A small class-conditioned image diffusion model, trained from scratch.
Model: 4.36M parameters, activation silu.
Data: 22605 training examples, 39.6 epochs.
Rows from block 4, named by matrix and row number. Rows with one number belong to one channel. Each number is 500 + 40 x the weight over its row's rms, rounded and kept within 0 to 999. All counts start at 0. Numbers have three digits each. After the name is the row's rms in percent of the matrix's.
# convs0: first 3x3 conv (model.mid.0.convs.0.weight, 192x192x3x3, standardized in use), inputs 77-87, a 3x3 kernel for each
# convs1: second 3x3 conv (model.mid.0.convs.1.weight, 192x192x3x3, standardized in use, transposed), outputs 77-87, a 3x3 kernel for each
convs0.19 114:530546495500528497502503479486525501511469504450514502498507537520470485451523517460493438485570540544497514458506533552518491482481449535502449510516459465484514521470430481504556438537486451446485503541455513563510460565487532478524537479476572543433585384566373646480530509463524551475507399555
convs0.20 078:527464559486493512453465526509533435451467450570614494528472533442483522500540506487495537500452554506536475553486445522493533470548513496482494520486493532503524500470508559483564535514503503511564451519504487534502479508547505536547537513505530504468456548466499477476526548553534478519559416472
convs0.21 096:443470495464518537491476571528533491453542567526505457540550449538477458503561467456444520504535459464534572480491530576544510453509424529505574584526557492555508512522541573487537488563475562502502605481553469433585471488513503596587545518510543481550481532463524559465453516454555485482502472449
convs0.22 115:449512517459476542500550470537534460550455539523548506446493478514406544507491444480501465526503471500458462486513494433473445516525485491566525434514482528442485578508438474515524547435486478487516510438486536442474491569493500531483446493514426453549469560545509491465550449537449473508444545446
convs0.23 076:516508465554546542562503548489436511609524581469529503419465514468453452530467525515523410493443461573501453478528493554489499489512493563521486517515474531501533501560475504538533487489553459503479507502516474473461492492510556468591498505505574547448412512559457524532524404557421486516472485532
convs0.24 100:487455541524480585443494500535479474421527538435481455456532507542478506505507524570525523547537427451490522523589513528485441521453479511572520499499514440508510520542545515504508509553494525504494506576459464518511465475567535483465481479558427518480456453436447543521450522490520492443538497552
convs0.25 092:510501496542467550528491509483489539505532420544484468546465556510529515433452513594546504564529556557468527520483474455570461440573508486553489565568519458483507492584415476476541486489516532583497557523540473460515493530494521489533447436566465472506518530401460466488477460516498543481469518474
convs0.26 093:555517521510474513498462514487496561499402519500464475432519542518546490567508518465546523544464552589553505462514507517482518554558512517501524527523488546498449477467507453554517513574448533498507505574524498579442496596433517511505511560497455466565452500476507517522532519448499508472481509501
convs0.27 090:507444603516446540594509431441479490534517562520491516507455487598528463460554488538489442538501487390459532585505465528568469486490438627500532527449500480506462512450508516540548492569446494526567503441523513494470432572502470533492481466495496491585590474462486536540502483466489479536554463551
convs0.28 101:498447547459493393485428579505576523493493496558488601504484509441492439485470547557473514485481481519569545512482520518455539447510464478424436496437443483468515506485461485528519466518490488585497503501434513530486526469469489474461499468447476468509457499484437462470486467440544477529507538481
convs0.29 119:474452453413608520533456470481503497461555489528514505556434574523507506468587409442491444530460561560443478443477567510477496490540484541473539493444455496550518380537540442473495522479553469509490458557512504476512530473507490470510487500486482539474508497507593479496445482500462523486478517466
convs0.30 124:461401512489491574476459483486436582546502498499462566491480611532463470537415543488491483573480491458490550503491530532486454519512515437461530556421565436562545519540498572478496416488474596535513500497508516527517552448456583497454484491514477440507553462532396452497466491600462520467533468508
convs0.31 116:520519487520512469522516482561444509475483479513529525449553498496585525500497503475458544495555442560490536497546468520526525429527492571513500522427495457497558467526487511494537506475444425550451530525511515490554514513587459474459501559519466555481512476547578463437522438576539395557502432493
convs0.32 095:444510554502475508493472592518442562468439535424493477475531455554528471495579501481478478529503558493456473504492525481483491471472523501463488549450532445528487437481598436459570456475476495527476530484514476490468506572444512511539564507446591473556498509498423501583523497466505478475426501556
convs1.19 124:489489561463542513471549544518507507420543491502532492471444572543546423427521469485530453536476501536476524491484516528484402478480569513489483487487501478460511505433528512509527465510478523482523569406489587512440470519516564500514609491451503474522412520561558519499521541493517487485491532526
convs1.20 071:550459591596391577487583659518509466495482505558464496481507476451481505464483492510492514479500496480508488494490466476499478472457491510506511508502503505502502527523490479509471493456505618385514652565543427594492498497484634493504527519508488494524507493506496479494545523508432527487432454440
convs1.21 090:508506442595465505423540560476501478554463567497542551481494477466510534486477471486494501494500519485510503550520533496548535501519512506511506500502505508509508595448531507466424504482505473477491357573565572361515445527542522454480521509525500520521499500504505510475502469516430589595614416465
convs1.22 128:522423461554504556501536552536472501558480465501487457559486486413525561533439462520529541495519459521470485492514491476511483525466480471555506539442450463496500458551503455418476502571424562470518581507504460471515465530476450492474512498506467507424526424514497491572527414560470432532538527468
convs1.23 069:469529581595406521431516522534520489457479460468515505589500475528494448488481459490481474493525482477495475539592484473519563530492444514501505510492502504497513526504533504514542457465491560617476563459566456550430587466500568429519518476545508485479509494485507470510562487521442704545487510593
convs1.24 065:491453490490563436483580571502532522506469500518471516504502498479452521500483500494493504502495494491500501487458499493442506533533497508511511507495510510507509499525482490511486489502499417443560526523565432536514515531539496450506531495526495500506508517520507508503472579462634641554571490492
convs1.25 070:518609489522563504494435470525455458538476478474512498466496536524518481489443457479488490501501483471497479539464523571465519498481470511494503503494503513498504515485483483496497514498475573564577333554531444381618454457495502515485463492529505498504516495492514484525478455528578547389472491481
convs1.26 073:428564595575524480468511360490514503465558553503503504515466502465493503535529502501505496496504505494511499510483466461527445485445532510495502506506505506497501491517493501508494484512519496642510587332504468485503523549521499492520425475461486492480509508521509475500490491639502438485629557480
convs1.27 122:503517490476511399508452497529556499448458488455480506538476536446495457455565486516542494531491511480425529510502501572457502521502575564485516451524460545554482555455473457502537468476450456418531498430474532497486517544488432435542575455497492496574474505423532497540553517497472481493479464469
convs1.28 111:380544491409486424505445511505449523466501514512493522579514472506528563550474396433483462521503573489529466503515512441446513514541495495558517489485518507509483474455550479496507523573519535515463497521407477468485510497414524425443452493496474523548485513550453562524485508514503524428495498499
convs1.29 116:411507438481445601592513555577467467499484450548496524504489490479506535491530480514519485508539478490493508525522439472476558490535523478514530503527483469489516488457458510421469473484567442546507466519563522582478508564499464486456491532444409471473484541493493572476561494467564388560535522607
convs1.30 106:581525496479567517470499489438515543436493482583486500540546565512498511506457499500503542483439549478534447520498499535505485526450510487478502499503490520521487564417505537523502601471502444489442490509517546524465491490459484581501523537485507460560567508491481446512511440418462448485457557574
convs1.31 097:528473445488417364430521526483551530438531497537487521487502520487490508489482482493492498505503542454485484493488484445501526546472431501508499508493518510487497549479483509510459541482548541491529562472310505545551496532565523530555580529512510515508464486475493481532544465508379538555521523514
convs1.32 108:499497482445526472530448451436513527446554487453585478540436521486391488554535480461505501511455499479509548417502452524495462479517474498483483525494492465515534427534532483507522501480544489439429458464518448509488488454512566465482541577504389533571459510507453568443549514513517534476518495442