Weights of a small class-conditioned image diffusion model.
Model: 4.36M parameters, 32-pixel images, arch unet, norm groupnorm, activation silu, widths [64, 128, 192].
Training: soap at rate 0.0029, 7000 steps, batches of 128.
Data: trained on stained colorectal tissue patches (NCT-CRC-HE-100K), 22605 training examples.
Rows from block 3 of a small class-conditioned image diffusion model, named by matrix and row number. Rows with one number belong to one channel. Each number is 128 + 24 x the weight over its row's rms, rounded and kept within 0 to 255. All counts start at 0.
After each channel's rows are labels from the 100 images, of 14976 (inputs lightly noised), where the channel reaches its highest value: "responds to" is what is common among them. Only what is clearly more common there than usual is listed. The data: stained colorectal tissue patches (NCT-CRC-HE-100K). In brackets: how many of the 100.
# convs0: first 3x3 conv (model.enc.1.1.convs.0.weight, 128x128x3x3, standardized in use, each kernel summed), inputs 96-127
# convs1: second 3x3 conv (model.enc.1.1.convs.1.weight, 128x128x3x3, standardized in use, transposed, each kernel summed), outputs 96-127

convs0.92 [164 158 108 136 107 139 136 172 103  86 151 146 123 145 161 108 142 147 178 141 142 142 103 138 113 124 103 125 145 149 131 142]
convs1.92 [147 150 112 134 124 139 121 102 127 150 120 141 134 164 155 135 106 134 102 131 126 143 169 147 130 167 149 124 119 134 100 112]
responds to: tissue: lymphocytes (94)

convs0.16 [123  85 134 123 153 172 144  48 151  98 113 136 109 134 133 132 145 125 107 128 165 137  77 111 119 140 147 163 140 104 158 117]
convs1.16 [152 170 146 114 129 119 170 160 119  84 156 105 190 110 118 103 112 136 126 141 137 121 146 128 152 124 153 126 110 138 135 125]
responds to: tissue: lymphocytes (97)

convs0.27 [147 153 125 126 155 154 103 138 131 152 135 125 165 146 139 146 157 133 147 141 146 129 152 122 104 120 180 153  84 154 128 143]
convs1.27 [139 180 145 128 125 129 129 134 159 161 131 161 187 119 101 107 119 182 129 102 146 120 117 141 107  99 155 131 121 134 159 120]
responds to: tissue: debris (55); tissue: adipose tissue (39)

convs0.19 [105  89 117 156 129 102 131 137 135 127 121 127 143  89 127 107 122 143 135 140 124 121 139 118 122 144 109 130 179 146 205  94]
convs1.19 [ 90  92 161 102 151 119 150 116  83 119 132 146 127 106 111 107  93  88 105 147 124 158 157 151 135 110  93 101 119 119 117 118]
responds to: tissue: adipose tissue (43); tissue: mucus (29)

convs0.52 [114 152 108 126 117 164  83 209 119 105 114 105 119  99  95  95 126 112 153 109 148 112 160 127 137 109 192 138 102 147 164  77]
convs1.52 [111 151 134 102 147 144  65 182 103  77 147 143 107 129 133  63 115 118  81 119 109  89 129 118 111 123 131  83 108 111 149 160]
responds to: tissue: debris (48)

convs0.28 [110  87  98 130 135 121 147  98 103 133 158 159 173 127 133 130 116 135 143 113 107 143 123 110 117 133  65 120 124 152 134 126]
convs1.28 [130 167 156 180 174  90 118 100  77 107 157  83 155 151 117  87 109 117 119 151 122 133 162 112 107 139 128 109 148 141 143 133]
responds to: tissue: adipose tissue (77)

convs0.62 [107 181 126 153 186 122 133 142  93  96 133 129 121  95 170 110 128 127 134 152 156 137 113 162  99 129 106 142 104 128 157 156]
convs1.62 [126 170 102  84 139 154 152 114 139 110 108 164 169 115 166 173 120 105 141 130  99 151 128 104 154 135 152 104 128 153 118 125]
responds to: tissue: smooth muscle (63)

convs0.25 [114 108 140 169 157 150 110 107 121 154 143 172 115 143 107  81  76 139 125  79 111  80 145  99 110 131 118 150 159  99 110 108]
convs1.25 [115 135 133 136 148 138 142 101 110 108 145 155 163 130 135 168 126 109 131 128 157 172 173 141 124 176 148  82 144 145 136 132]
responds to: tissue: smooth muscle (42)

convs0.49 [130 123 147 128 134 119 117 105 127 172 126 131 102 129 136 131 147 172 139 116 151 127 123 131 119 128 148  80 160 152 159  98]
convs1.49 [134  78 114 120 162  86 161 125 128 149 102 137 116 148 108 117 125 116 141  95 132  50 130 132 160 119 145 111 113  92  84 139]
responds to: tissue: lymphocytes (69)

convs0.7 [101 143 119 141 153 137 157 120 112 146 115 103 152  99 140  95 126 125 110 126 113 121 111  94 105 116 113  89  98 120 134 116]
convs1.7 [ 88 115  93 145 101 108  50 150 133 102 158  84 122 112 125 121  88 132 125 125 141 109 146 119 125 141 110 118 126 112 117 127]
responds to: tissue: smooth muscle (47)

convs0.50 [100 179 160 146 119 124 124 127 136 138  95 135 126 138 114 137 109 112 124  90 116 106 147 151 101 136 124 131 122 129 122 119]
convs1.50 [160 149 112  81 100 155 160 105 134 126 124 108 142 101  77 114 120 149  80 121 141 101 113 108 129 123 101 121 167 130 104 108]
responds to: tissue: lymphocytes (42); tissue: smooth muscle (33)

convs0.15 [123  83  85 170 155 186 125 102 142 135 109 150  81 127 136 110 141 102 107 146 140 159 123 117 144 129  90  84 162 147 120 127]
convs1.15 [131 133 175 166 112 131  89 153 165 128 120 106 147 133 179 169 143 160 134 127 116 136  98 100 125 179 125 169 138 133 106 175]
responds to: tissue: adipose tissue (96)

convs0.79 [159 159 104  90 134  97 123 119  93 169 133 176 128 132 154 148 149 123 168 151 150 149 103 165 129 150 164 126 117  97 105 112]
convs1.79 [143 132 144 103 110 100 111 128 159 190 147 169 113 120 127 152 139 135 155 148 131 143 151 166 120 119 148 126 136 121 177 172]
responds to: tissue: lymphocytes (97)

convs0.5 [124 148 140 151 106 100 137 133 101 150 145 158 116 146 132 118  97 174 172 150 127 151  78 160 129 116 169 150 136 130 168 108]
convs1.5 [141 102  74 180 142 165 103 130 148 123 113  99 132 145 174 153 167 148 108 117 152 151 162 116 138 121 113 149 104 169 119 137]
responds to: tissue: smooth muscle (88)

convs0.32 [133 119 124 124 167 141 143 137 138 134 142 132  95 162 155 136 142 111  80 140 162 123 144 106 131 133 124 118 100  76  93 111]
convs1.32 [139 161 119 126 134 149 124 124  99 120 147 160 149  56 114 117 107 103 165 153 114 146 112  67 119 124 112 122 159 107 133  91]
responds to: tissue: smooth muscle (78)

convs0.81 [177 126 137 145 130  99 188 120 126 186 110 120 109 119 134 130 105 150 125  91 122 149 134 170 109  97 117 139 133 140 168  98]
convs1.81 [ 88 177 135 118 127 136  79  88 112 161 150 142 157 127 144 152 112 117 122 159 148 143 165 120 125 129 146 163 139 129  84 122]
responds to: tissue: smooth muscle (66)